Weights of a small image embedding model.
Model: 32-pixel images, arch poolformer, depths [2, 5, 5].
Data: trained on capsule endoscopy frames (Kvasir-Capsule), 42238 training examples, 149.7 epochs.
Rows from block 4 of a small image embedding model, named by matrix and row number. Rows with one number belong to one neuron. Each number is 200 + 30 x the weight over its row's rms, rounded and kept within 0 to 999. All counts start at 0.
After each neuron's rows are labels from the 100 images, of 14848, where the neuron reaches its highest value: "responds to" is what is common among them. Only what is clearly more common there than usual is listed. The data: capsule endoscopy frames (Kvasir-Capsule).
# fc1: MLP up (model.blocks.4.mlp.fc1.weight, 384x128), inputs 0-127
# fc2: MLP down (model.blocks.4.mlp.fc2.weight, 128x384, transposed), outputs 0-127

fc1.342,244,247,203,214,172,221,227,238,130,156,189,224,227,203,195,195,204,195,201,191,222,169,207,190,187,246,170,162,257,213,171,197,203,206,212,243,172,175,173,188,215,208,177,177,228,201,193,193,186,170,126,174,234,183,217,200,214,148,213,206,211,202,218,219,252,209,179,203,236,212,180,204,203,220,207,175,229,190,151,184,168,217,190,189,238,251,229,90,204,204,217,202,191,209,137,198,150,205,217,241,217,232,197,213,180,190,193,170,124,173,142,271,219,202,188,159,168,223,143,190,165,182,271,195,188,212,195,195
fc2.342,150,143,127,183,197,187,244,178,220,215,199,179,182,210,193,176,164,221,198,202,177,183,201,223,173,169,167,191,186,151,198,223,234,162,169,240,226,205,222,203,159,219,160,164,168,212,119,177,185,223,227,190,173,163,205,179,217,193,150,195,165,203,223,180,156,235,225,243,209,200,170,236,154,177,119,213,163,191,191,160,152,222,196,214,171,168,142,189,262,196,192,175,170,233,215,200,186,196,186,223,203,245,171,242,161,218,177,191,222,234,200,180,226,147,215,159,178,183,176,187,200,176,167,189,166,127,179,193
responds to: finding: reduced mucosal view

fc1.372,246,178,208,226,158,188,185,196,186,193,226,162,186,254,224,215,221,153,277,227,184,174,156,223,238,224,194,149,244,255,187,250,204,174,223,156,232,206,193,228,187,165,189,205,256,194,207,204,213,188,172,214,220,245,179,229,212,190,195,226,204,199,237,223,282,183,178,211,172,164,191,217,182,183,215,214,196,171,121,202,200,200,171,173,179,213,169,227,223,129,173,233,194,212,218,170,214,201,183,208,190,217,266,225,223,161,296,189,223,186,191,268,219,236,157,198,222,191,164,205,190,187,199,212,195,232,208,210
fc2.372,256,245,185,184,186,207,216,254,211,177,179,166,207,224,178,223,216,249,190,173,209,192,197,196,247,201,261,246,193,241,186,212,212,243,202,184,162,194,180,183,242,212,215,202,195,230,261,265,220,175,217,248,206,179,227,235,196,224,286,196,216,257,181,245,187,186,188,138,198,207,199,205,227,208,238,313,232,207,215,213,177,173,192,210,184,176,139,203,201,264,171,219,194,187,205,251,175,191,157,206,224,217,217,197,201,205,194,210,177,224,202,172,155,201,219,208,236,257,207,186,179,207,211,244,235,217,190,234
responds to: finding: foreign body

fc1.10,200,218,243,214,196,163,189,253,162,205,197,217,191,198,159,224,198,231,209,161,208,205,173,262,149,204,245,211,267,217,235,205,203,137,185,176,116,129,180,188,203,211,241,263,204,186,203,215,202,180,207,167,140,230,135,175,151,200,214,219,192,206,196,194,217,218,200,187,188,205,197,235,154,154,115,205,175,134,192,203,192,205,193,182,234,190,215,191,196,153,222,193,257,204,150,227,214,181,192,156,230,183,220,144,201,194,219,166,183,199,196,187,182,217,223,162,249,227,212,216,191,180,153,203,181,185,220,207
fc2.10,215,206,213,183,250,186,249,236,219,242,181,227,188,240,275,173,231,219,262,187,241,228,200,227,211,208,225,156,236,241,195,221,210,203,233,165,250,243,256,188,152,170,167,208,141,165,153,221,193,175,204,233,188,225,204,216,209,207,180,240,200,217,232,187,153,181,238,181,198,195,177,101,207,187,196,194,173,213,177,208,214,216,190,194,219,223,198,217,201,268,199,158,235,217,198,176,199,186,181,195,210,184,242,262,181,219,169,161,148,177,203,257,185,184,150,221,214,226,154,240,177,225,211,186,210,194,233,202
responds to: finding: pylorus

fc1.81,191,218,221,214,214,219,192,197,229,211,185,203,216,195,207,178,221,141,281,221,223,202,169,198,194,240,196,163,183,191,203,203,185,189,180,170,204,180,181,241,206,197,226,200,227,196,228,175,221,180,159,161,180,219,200,222,171,221,162,219,205,212,156,196,206,204,184,155,187,192,118,219,182,176,168,174,222,139,142,192,210,268,202,191,210,240,249,212,177,181,262,153,189,232,198,195,270,182,207,189,151,157,257,164,206,161,173,237,158,157,166,250,120,206,168,168,211,201,246,221,161,211,241,178,178,177,196,206
fc2.81,229,210,212,189,226,223,204,187,241,223,199,202,231,220,196,206,223,217,215,213,191,218,248,166,228,203,229,231,254,233,248,220,186,223,219,178,197,224,173,212,173,184,212,240,203,199,219,229,202,218,191,254,272,265,183,192,187,226,223,229,204,213,189,228,205,266,215,220,149,231,231,165,237,177,225,237,215,178,203,238,253,218,185,243,243,211,253,233,148,191,252,234,246,182,192,174,171,210,232,193,215,181,215,118,224,205,212,163,171,225,241,185,197,218,266,217,216,195,210,246,261,171,146,192,253,213,226,209
responds to: finding: reduced mucosal view

fc1.236,210,219,169,214,191,183,205,263,205,231,182,175,213,206,242,194,209,264,246,175,274,201,211,193,224,180,206,136,169,286,199,235,229,212,224,144,180,159,117,233,169,180,214,224,200,163,257,195,239,221,135,170,153,157,240,187,167,206,204,205,233,204,215,201,166,186,243,196,240,167,217,202,208,180,219,183,191,218,190,195,210,238,220,174,121,215,151,185,187,208,184,241,217,165,242,213,232,190,201,185,222,216,198,201,238,204,195,181,162,210,193,228,179,222,200,224,227,239,181,174,208,226,171,190,162,175,169,210
fc2.236,271,200,208,213,168,239,195,205,197,210,187,138,217,181,188,204,209,196,189,258,191,139,228,151,188,178,205,213,207,209,225,210,184,277,223,188,213,201,242,202,181,192,195,211,190,200,254,241,183,207,184,283,199,172,222,197,190,247,244,210,184,240,219,270,174,203,227,204,163,197,242,209,249,182,284,111,216,195,207,208,211,194,221,202,205,152,194,157,183,209,187,191,231,209,186,177,184,205,203,237,228,190,158,186,148,193,179,183,198,223,220,198,190,225,218,233,228,193,220,269,185,206,202,206,270,216,233,146
responds to: finding: pylorus

fc1.64,247,227,184,200,180,192,197,281,170,194,203,184,149,154,184,234,238,214,234,187,213,180,171,198,187,207,194,192,187,242,186,254,196,211,196,190,123,182,191,190,223,182,214,139,207,178,224,180,237,150,186,221,146,166,218,252,213,200,185,245,241,276,236,206,200,169,213,169,211,169,152,213,230,203,199,216,176,219,190,189,205,221,203,149,198,188,146,149,189,227,166,231,198,187,165,245,203,190,204,152,241,198,179,218,225,140,251,200,238,196,150,204,197,188,181,229,183,282,193,170,157,209,231,194,182,181,212,208
fc2.64,209,170,220,179,181,199,220,212,226,188,229,160,156,175,165,236,237,189,217,231,196,202,164,209,182,225,206,191,174,190,166,205,173,242,143,221,193,189,292,223,253,178,208,153,212,171,238,137,226,181,170,212,161,146,245,214,189,204,245,210,167,223,215,203,228,227,177,207,216,167,206,223,196,182,203,262,174,192,158,156,171,135,220,188,227,223,145,157,188,197,192,196,247,228,158,186,141,182,196,193,186,217,195,222,146,168,196,172,232,228,198,223,223,206,214,229,224,210,230,145,160,209,227,161,148,229,169,178
responds to: finding: pylorus

fc1.170,215,162,182,219,207,193,222,229,148,177,271,230,251,265,152,213,179,258,204,197,248,227,190,272,227,181,180,197,257,198,197,183,221,167,197,225,125,141,215,181,205,184,156,215,202,143,167,186,236,172,177,191,238,244,189,184,208,176,195,230,157,188,225,176,221,212,186,210,200,190,233,182,179,178,183,186,220,165,245,190,196,244,205,134,212,206,224,200,216,171,234,199,195,137,114,219,188,211,189,205,222,211,186,212,215,165,238,187,171,185,198,239,179,171,185,191,190,240,170,183,251,176,175,184,235,198,198,178
fc2.170,206,170,177,213,211,184,185,158,224,210,165,220,211,239,237,142,163,181,186,195,217,201,163,175,193,193,170,205,210,214,240,185,168,195,271,184,227,238,206,201,194,205,251,248,207,223,217,214,195,248,194,109,213,185,210,187,225,221,174,152,213,142,196,209,196,228,223,201,187,259,180,149,213,200,239,107,230,192,212,183,147,177,175,226,233,157,195,252,173,235,213,214,130,181,213,178,203,214,192,158,206,170,203,179,183,228,182,183,197,251,200,197,193,192,205,208,212,159,206,141,202,160,198,193,137,261,224,221
responds to: finding: ileocecal valve

fc1.118,195,261,222,196,188,209,201,194,182,198,196,263,223,179,215,227,213,175,224,198,197,173,179,215,177,251,198,132,253,203,137,247,164,195,167,204,201,211,198,201,214,208,186,156,202,193,220,171,201,213,153,179,221,198,173,202,203,173,207,209,197,213,212,181,202,148,143,185,183,200,203,184,192,211,190,217,207,217,168,196,212,212,204,167,237,264,223,173,163,215,263,255,163,229,172,203,203,189,220,203,176,283,200,155,192,187,227,248,130,106,190,247,168,203,164,176,134,210,186,173,227,269,210,190,190,204,162,202
fc2.118,145,202,175,217,197,184,210,209,244,195,219,180,195,223,217,222,137,246,208,199,190,183,198,249,134,172,207,185,213,203,245,211,244,208,175,227,179,164,200,219,156,190,181,205,195,232,160,177,185,265,193,189,149,149,197,188,220,157,170,171,202,203,215,223,178,237,206,217,157,201,184,262,155,137,181,150,189,145,227,189,137,207,173,237,188,152,188,158,195,144,218,172,174,205,199,158,176,189,202,250,221,182,174,187,153,253,177,170,198,245,238,191,186,214,240,206,209,195,220,198,191,184,173,256,168,147,224,198
responds to: finding: reduced mucosal view

fc1.300,203,193,183,181,229,204,224,231,155,224,251,194,226,243,175,187,176,179,185,196,216,204,199,211,210,202,193,186,202,199,180,228,156,171,226,232,213,176,209,186,238,217,176,221,220,181,215,183,185,114,166,267,149,192,217,214,188,222,184,276,191,253,218,215,295,205,256,228,244,142,207,204,193,220,143,227,202,183,236,210,237,162,207,176,234,178,183,182,192,211,180,193,225,205,144,159,172,161,134,202,232,217,216,236,201,158,232,166,206,160,174,250,170,183,187,152,213,206,173,223,222,201,170,171,198,152,201,183
fc2.300,208,200,224,220,209,193,187,168,156,163,170,202,246,220,219,161,199,178,212,163,176,197,197,209,189,189,184,215,171,183,161,184,258,185,186,106,214,254,260,212,206,227,190,181,232,224,229,183,160,243,207,158,204,186,212,192,220,205,244,172,179,197,241,188,267,204,223,222,238,187,226,191,197,218,246,189,192,251,171,200,187,217,222,211,191,252,144,188,196,221,192,314,177,236,151,131,215,216,216,216,209,249,185,191,173,197,206,224,242,200,234,196,201,191,181,229,181,210,150,175,205,227,238,150,201,245,187,201
responds to: finding: ileocecal valve

fc1.296,128,194,291,175,191,211,143,203,217,174,173,206,159,192,209,209,204,198,218,193,212,268,234,183,189,212,281,150,179,194,207,147,232,169,176,247,192,170,143,188,181,199,236,220,183,209,199,162,182,219,201,242,212,261,157,179,144,224,223,184,176,228,157,206,171,174,190,187,181,155,199,256,206,227,206,219,223,143,199,197,192,252,203,233,231,208,244,234,183,138,221,199,152,202,233,222,229,165,188,228,192,175,229,156,206,202,198,204,201,143,210,199,175,198,204,170,169,226,216,222,211,231,183,228,208,189,197,176
fc2.296,210,199,192,233,186,231,198,147,214,169,172,127,219,207,230,187,187,188,125,189,180,175,194,153,215,159,199,296,156,184,227,173,215,206,199,200,256,213,176,173,216,204,239,184,213,241,194,205,174,231,199,211,183,185,211,202,201,182,183,153,207,123,157,182,174,209,229,210,214,203,196,217,200,185,167,232,205,246,228,223,206,210,175,228,202,219,153,202,200,179,214,233,204,244,220,174,213,276,225,231,191,227,168,247,158,201,179,245,220,242,200,111,191,162,198,177,182,161,216,209,176,143,162,150,201,187,198,199
responds to: finding: foreign body

fc1.285,223,218,215,219,154,196,187,230,145,168,167,182,204,158,204,216,225,233,221,207,233,164,167,199,179,224,228,198,236,219,230,244,227,190,201,166,201,173,240,194,244,219,185,148,249,140,172,195,199,140,150,175,210,194,167,236,207,206,201,214,218,210,194,193,216,185,123,255,220,200,162,178,204,204,203,169,169,220,152,199,181,221,197,139,223,251,245,186,199,193,206,225,175,216,150,176,244,209,205,189,228,241,194,195,170,147,188,166,121,169,185,195,203,217,123,191,161,242,216,199,177,182,197,143,182,197,195,156
fc2.285,242,214,224,228,194,208,203,184,234,205,193,180,230,192,177,163,221,198,173,226,228,171,213,171,196,161,179,212,230,169,261,203,205,215,236,178,184,208,260,210,241,200,237,212,182,212,249,257,200,186,208,257,206,185,201,177,180,211,242,189,169,171,234,225,169,221,211,195,205,207,240,178,261,153,235,223,209,207,198,222,244,229,226,244,186,203,215,232,173,209,175,198,264,163,195,178,259,234,209,175,201,165,166,139,193,213,179,179,163,243,220,184,139,225,269,198,240,185,218,266,228,188,171,209,284,237,187,201
responds to: finding: ulcer; finding: pylorus

fc1.272,238,221,183,216,148,197,198,244,119,177,169,195,221,165,204,206,216,234,228,210,221,188,172,191,195,218,243,199,228,238,223,217,194,172,212,177,201,191,203,196,248,219,182,132,254,142,201,213,212,159,144,164,232,167,176,237,195,177,200,225,213,222,163,174,212,178,131,243,238,201,205,161,186,207,209,163,173,233,188,220,185,214,203,149,200,231,220,141,197,194,219,230,168,230,162,181,221,203,182,211,214,262,180,196,173,163,184,171,110,163,175,192,198,210,126,197,164,238,217,158,198,196,198,167,174,204,179,175
fc2.272,248,219,223,247,194,216,197,213,216,193,163,148,177,204,167,173,252,212,201,240,236,160,229,168,186,199,196,199,221,176,220,205,197,233,227,170,188,194,249,211,216,191,211,200,181,180,264,243,219,204,200,256,213,156,207,163,174,211,242,165,176,194,196,227,190,221,230,176,182,193,253,171,263,140,254,187,213,215,168,206,212,225,237,246,201,181,221,212,201,221,206,214,232,179,163,205,232,225,204,194,208,162,141,130,157,197,187,190,158,228,251,215,149,217,237,205,221,213,219,264,198,200,163,189,282,231,223,157
responds to: finding: pylorus

fc1.167,229,241,206,217,178,183,238,223,91,194,182,218,206,172,195,200,222,218,219,158,180,169,193,211,202,301,172,188,243,190,198,206,165,209,219,222,146,223,209,176,200,200,214,207,203,205,198,212,179,177,159,189,208,187,200,239,225,168,174,184,228,220,227,207,210,135,170,158,251,219,192,189,197,243,213,188,172,216,207,187,182,201,211,188,224,270,206,152,159,240,167,195,216,247,140,256,227,224,237,184,191,226,227,211,233,181,235,217,158,104,199,201,181,195,199,202,206,207,203,230,207,266,199,237,173,207,174,216
fc2.167,200,218,193,219,238,196,205,204,218,232,171,198,195,233,196,183,179,196,174,187,214,195,212,189,213,188,207,203,195,193,178,204,231,196,300,204,245,214,194,218,138,177,187,273,223,230,141,221,183,227,173,238,197,175,198,176,218,221,102,189,191,198,208,201,212,215,259,216,211,174,210,220,214,157,146,82,154,231,214,200,220,202,184,199,209,174,165,236,238,238,165,201,216,165,202,148,193,206,200,185,214,207,187,217,194,189,209,188,204,208,196,197,218,193,182,177,199,233,154,308,212,177,196,201,139,189,214,175
responds to: finding: reduced mucosal view; finding: ileocecal valve

fc1.221,220,155,234,193,168,243,232,256,134,186,207,174,234,214,203,210,206,215,286,233,202,185,190,202,213,242,217,181,248,256,213,221,176,199,258,151,197,152,224,217,223,211,194,214,245,115,184,201,215,194,112,220,220,215,217,223,191,169,183,231,215,256,211,245,218,182,164,187,231,185,196,205,239,200,221,205,226,204,152,177,182,195,187,177,217,233,207,191,194,143,204,196,191,232,182,181,223,173,185,201,195,213,232,194,189,176,195,180,201,131,190,195,219,238,146,243,249,256,226,218,230,202,192,191,227,240,224,186
fc2.221,195,221,219,248,183,187,205,173,217,200,203,129,212,212,171,192,177,188,197,220,207,170,228,196,159,143,147,188,212,136,186,202,203,199,126,194,200,228,249,244,208,147,223,200,161,197,262,143,202,202,234,194,208,181,168,195,186,183,256,202,172,180,235,219,177,235,212,179,189,197,210,172,185,131,257,185,183,208,200,212,179,204,272,204,202,210,168,191,157,174,169,211,211,175,182,170,224,237,223,238,237,192,140,149,173,213,213,210,167,257,208,237,143,193,272,176,210,184,211,156,187,218,193,223,212,201,180,171
responds to: finding: pylorus; finding: ulcer

fc1.178,177,233,249,228,213,203,203,201,216,186,179,235,213,167,215,186,211,154,214,219,213,184,202,208,173,196,202,156,239,192,211,197,202,169,140,177,193,187,163,233,236,189,262,168,215,207,229,168,220,177,165,191,206,244,197,215,188,187,220,224,175,214,138,152,189,233,159,156,162,203,173,223,233,207,159,207,228,143,192,205,229,177,190,208,182,228,267,200,171,225,260,159,125,242,228,201,237,181,186,208,193,197,203,149,191,148,183,219,118,197,172,271,156,206,179,164,151,206,216,202,206,192,258,212,196,152,202,191
fc2.178,227,193,229,188,228,233,173,211,238,208,174,209,196,213,199,182,226,251,200,204,191,214,248,144,236,196,224,238,250,250,256,210,226,250,244,177,170,211,174,177,226,208,191,174,179,232,265,177,188,221,215,170,235,237,195,219,220,243,275,183,209,178,207,212,178,241,216,206,206,225,230,197,243,191,254,278,232,246,194,211,224,246,200,230,223,235,263,223,165,206,241,230,187,191,194,193,180,224,182,178,239,163,209,149,190,200,200,172,165,251,245,184,197,198,235,237,199,196,198,165,242,157,170,212,209,250,224,198
responds to: finding: foreign body

fc1.377,212,254,212,232,203,215,246,269,141,223,208,228,165,179,149,235,249,196,249,209,219,162,155,207,206,211,193,141,243,253,206,247,176,174,182,177,137,112,204,205,226,192,217,187,240,149,234,198,191,154,141,189,202,213,218,202,203,153,235,207,202,226,239,212,226,181,197,207,188,180,223,222,184,184,187,225,224,173,200,204,227,196,229,201,193,244,217,169,179,222,218,157,196,171,200,189,213,176,184,182,244,189,190,186,214,130,200,176,179,139,218,205,207,223,202,200,220,268,212,208,235,210,174,239,225,227,249,218
fc2.377,208,183,190,184,237,193,201,245,203,249,251,205,190,212,207,208,242,220,253,167,218,234,193,225,207,224,200,167,211,290,93,233,241,170,192,204,194,156,199,239,156,155,203,157,216,149,182,209,209,219,177,181,188,213,216,210,147,163,142,214,176,230,166,178,185,175,220,249,167,192,173,230,194,171,193,167,231,177,192,209,174,210,246,164,189,212,203,195,234,174,232,180,182,151,266,217,228,154,227,218,185,168,249,201,218,202,239,197,215,168,234,168,216,207,155,202,172,236,171,206,167,207,177,222,210,187,218,175
responds to: finding: foreign body; finding: pylorus

fc1.241,209,198,197,172,165,208,161,205,179,214,171,214,171,152,173,166,261,231,240,199,175,200,204,172,209,279,237,118,191,273,173,245,210,221,167,180,138,232,196,246,171,200,252,163,199,148,174,189,247,199,201,208,205,200,208,265,209,213,206,248,214,219,192,152,214,167,160,190,183,202,169,150,207,209,208,178,196,223,193,197,237,156,224,172,231,260,209,222,184,233,191,231,186,161,199,232,197,193,201,169,223,204,228,222,195,190,217,215,237,149,218,235,229,194,147,236,159,194,201,236,183,246,179,174,198,178,199,175
fc2.241,241,202,205,183,222,203,175,195,213,198,207,199,188,177,181,207,219,186,201,195,184,208,259,175,270,213,208,214,199,187,174,208,203,209,273,189,196,225,193,196,118,200,172,281,203,190,137,263,194,201,211,256,214,206,178,235,203,206,150,202,247,199,194,168,204,196,225,195,204,213,159,194,257,244,247,117,141,250,205,204,283,222,195,193,217,193,228,220,187,186,215,212,224,188,180,210,201,192,219,185,216,193,204,182,226,194,218,237,207,187,228,208,213,144,182,228,164,209,193,269,220,206,189,209,150,171,147,139
responds to: finding: reduced mucosal view; finding: ileocecal valve

fc1.117,158,158,228,186,170,166,151,215,206,180,208,210,178,194,208,239,199,213,228,193,253,248,212,239,131,191,234,139,180,218,227,168,246,124,178,227,194,173,155,180,248,182,233,204,201,203,181,218,242,215,140,210,178,230,139,205,169,186,216,202,163,206,200,186,186,202,175,173,223,116,190,218,191,197,183,235,176,132,234,231,187,248,176,201,212,194,213,221,184,124,218,240,206,174,214,204,219,167,134,229,190,182,199,158,226,198,207,160,217,176,161,205,164,192,206,200,208,237,218,219,177,181,212,199,220,177,252,201
fc2.117,147,200,187,229,217,169,198,165,169,225,185,185,234,170,159,194,199,211,160,214,172,242,199,221,163,202,154,302,194,175,199,180,192,216,167,165,261,205,176,229,192,244,207,178,191,214,165,191,188,198,267,191,186,169,181,205,167,208,145,156,217,157,190,172,220,205,216,220,209,181,158,218,168,160,152,193,187,188,180,173,175,202,164,235,222,219,155,247,255,190,159,207,177,229,202,196,223,220,251,148,180,253,163,226,254,190,205,202,242,246,195,134,209,187,221,188,203,143,196,208,200,164,192,168,181,159,195,185
responds to: finding: foreign body

fc1.279,195,234,215,220,214,201,216,244,128,233,192,182,224,196,178,225,176,227,221,201,244,188,176,179,211,213,180,159,245,216,223,226,146,218,203,182,102,174,222,226,190,222,199,219,283,160,244,236,181,203,147,200,198,190,222,215,200,231,211,205,229,214,225,198,239,143,228,168,193,219,160,222,184,190,196,235,226,222,191,235,222,200,240,179,175,264,182,150,169,225,173,196,238,206,188,186,239,211,246,155,205,203,238,212,200,198,189,152,211,109,178,219,198,247,194,246,213,226,235,211,186,225,181,167,186,168,227,219
fc2.279,215,228,232,167,186,207,159,201,239,167,187,156,207,148,187,160,223,193,175,249,181,138,223,175,207,178,197,187,180,204,223,166,238,196,196,235,185,189,245,250,228,163,256,144,192,194,194,232,221,174,201,244,161,212,156,216,151,215,190,223,194,221,183,247,153,181,179,214,220,134,192,219,216,183,201,185,174,215,215,255,214,206,226,213,219,192,236,227,143,170,167,205,220,222,239,140,210,151,188,211,170,135,176,148,171,200,164,155,208,218,225,206,183,209,179,229,190,190,263,240,220,212,189,158,253,162,187,192
responds to: finding: pylorus

fc1.1,189,199,231,180,229,198,212,198,190,208,210,229,207,243,152,189,198,203,186,207,216,238,212,174,165,248,252,176,203,218,189,141,235,204,185,238,193,191,150,183,191,216,196,171,218,189,228,214,230,200,118,207,190,286,188,216,201,215,177,196,142,212,171,199,202,104,224,163,200,164,207,224,192,237,179,254,211,184,227,230,213,243,173,213,222,218,237,210,193,177,202,218,208,193,198,245,191,186,175,204,154,249,225,203,167,177,186,199,195,86,158,197,227,215,158,163,210,246,190,156,190,186,238,207,220,184,249,219
fc2.1,216,210,223,220,205,284,230,169,244,161,201,190,252,204,237,188,200,187,146,237,213,195,181,149,221,133,209,232,208,206,170,176,90,208,177,186,226,194,190,170,223,264,191,206,162,246,220,203,146,240,206,220,182,205,220,179,200,170,211,209,213,153,185,210,164,161,198,176,199,244,214,199,210,222,200,236,241,223,246,223,190,161,218,265,165,174,233,269,208,211,230,198,216,243,205,205,215,231,225,173,199,213,222,206,230,254,173,245,214,192,181,184,210,187,242,224,232,157,187,206,203,198,217,195,250,203,205,217
responds to: finding: ileocecal valve

fc1.67,170,212,268,199,248,183,152,227,201,165,239,212,171,194,143,241,187,224,206,226,212,172,194,242,193,207,206,191,167,158,193,176,198,164,177,180,208,185,240,244,209,201,138,236,221,71,218,175,234,168,181,201,181,225,187,218,154,225,182,235,203,210,201,203,264,212,219,181,215,166,172,210,178,221,180,183,233,149,182,180,165,288,211,202,198,197,188,224,216,176,158,199,168,198,137,178,239,177,171,176,144,166,199,180,196,206,201,186,219,175,224,237,162,205,198,160,174,198,228,195,192,217,186,178,194,171,181,214
fc2.67,197,202,221,185,219,213,181,193,181,220,225,229,257,242,167,217,179,171,196,212,245,233,221,233,150,179,152,240,256,171,192,250,191,200,231,141,212,236,235,178,210,216,179,191,216,182,256,190,212,257,191,173,212,187,163,226,212,249,242,185,253,217,190,183,219,241,233,186,214,220,171,192,207,230,257,205,266,196,186,178,159,178,201,214,166,242,217,184,186,193,249,210,148,185,163,226,220,181,266,253,249,246,197,210,240,192,213,237,182,229,217,170,214,197,161,226,154,247,179,159,210,223,168,199,186,232,225,186
responds to: finding: ulcer

fc1.283,201,225,203,195,194,218,240,249,158,214,198,256,183,213,151,196,232,179,211,184,209,197,155,199,221,231,211,133,248,203,187,208,209,165,165,219,153,148,202,207,261,174,201,171,250,184,254,194,197,158,172,163,235,214,225,198,165,158,186,240,213,259,170,163,247,202,157,223,187,191,198,200,160,195,200,173,198,208,200,218,193,174,227,189,200,229,239,172,178,201,235,144,163,176,178,197,184,137,162,221,207,207,225,191,172,122,200,195,134,160,191,262,201,240,168,187,189,240,194,199,219,228,215,254,200,242,201,196
fc2.283,202,242,215,193,184,222,212,163,178,217,184,204,208,225,219,209,234,188,243,225,216,194,285,173,212,180,212,214,206,213,144,219,219,206,172,176,204,169,244,229,204,168,154,229,214,219,165,240,232,148,220,257,191,218,154,267,159,191,175,224,256,187,194,231,205,219,182,223,184,197,160,204,210,210,175,227,170,227,183,208,222,221,237,191,137,203,235,145,217,167,217,149,228,160,184,211,234,191,215,257,162,165,172,157,194,159,219,261,186,223,211,191,164,154,180,194,150,179,232,219,210,180,237,229,224,139,174,177
responds to: finding: foreign body

fc1.121,177,176,241,194,225,192,196,201,188,199,216,193,203,174,166,223,201,255,170,134,186,187,211,218,174,161,231,207,184,180,227,158,278,175,160,235,184,193,199,185,241,172,273,159,235,178,215,182,270,172,191,193,143,238,188,213,172,172,190,203,169,194,141,167,203,202,149,251,221,179,180,127,210,210,163,208,165,191,271,203,216,234,183,211,204,239,212,232,158,148,243,215,186,156,198,241,196,212,194,196,161,200,161,161,205,209,161,152,208,210,199,184,180,209,210,222,165,211,259,212,172,176,208,182,188,153,204,196
fc2.121,253,217,188,241,175,205,207,186,266,200,197,173,228,156,216,175,198,212,179,251,173,171,180,168,204,169,188,237,217,199,166,219,170,225,204,180,221,216,221,183,169,197,171,182,179,182,252,188,198,206,209,178,236,212,231,169,205,152,288,223,183,159,200,247,192,216,211,195,125,238,264,198,200,201,285,178,220,186,211,258,211,167,219,247,194,176,192,217,240,200,189,143,217,229,188,218,193,230,231,197,207,207,209,230,167,257,196,229,193,250,196,194,214,226,256,185,223,141,199,146,214,205,161,227,213,253,210,217
responds to: finding: foreign body

fc1.175,220,160,167,148,189,174,179,203,213,194,206,193,221,165,214,224,224,170,212,230,207,241,202,264,193,206,231,113,166,209,231,176,181,169,181,224,227,183,187,243,270,189,238,179,192,186,207,218,210,210,180,183,187,187,190,193,148,215,203,204,222,209,167,145,197,177,191,188,235,149,212,173,204,198,143,166,160,233,193,205,203,215,199,175,241,218,197,200,187,191,249,252,191,203,230,179,248,143,111,212,129,209,174,221,208,189,199,143,166,170,194,263,178,180,191,236,171,188,237,158,215,228,183,156,223,190,170,228
fc2.175,227,202,184,205,229,198,157,206,249,201,174,201,197,184,193,182,214,232,196,221,159,239,212,182,242,194,210,248,185,236,240,205,181,240,234,229,206,209,170,187,208,184,183,186,195,183,264,168,219,251,223,150,244,238,188,183,219,208,260,134,211,159,196,189,192,194,222,191,167,196,242,200,235,178,259,232,244,229,213,211,199,207,154,235,214,210,189,246,257,250,179,219,158,196,218,218,145,215,117,194,217,221,216,278,203,175,261,210,182,221,207,149,188,196,222,174,195,155,197,148,229,166,187,208,194,246,198,194
responds to: finding: foreign body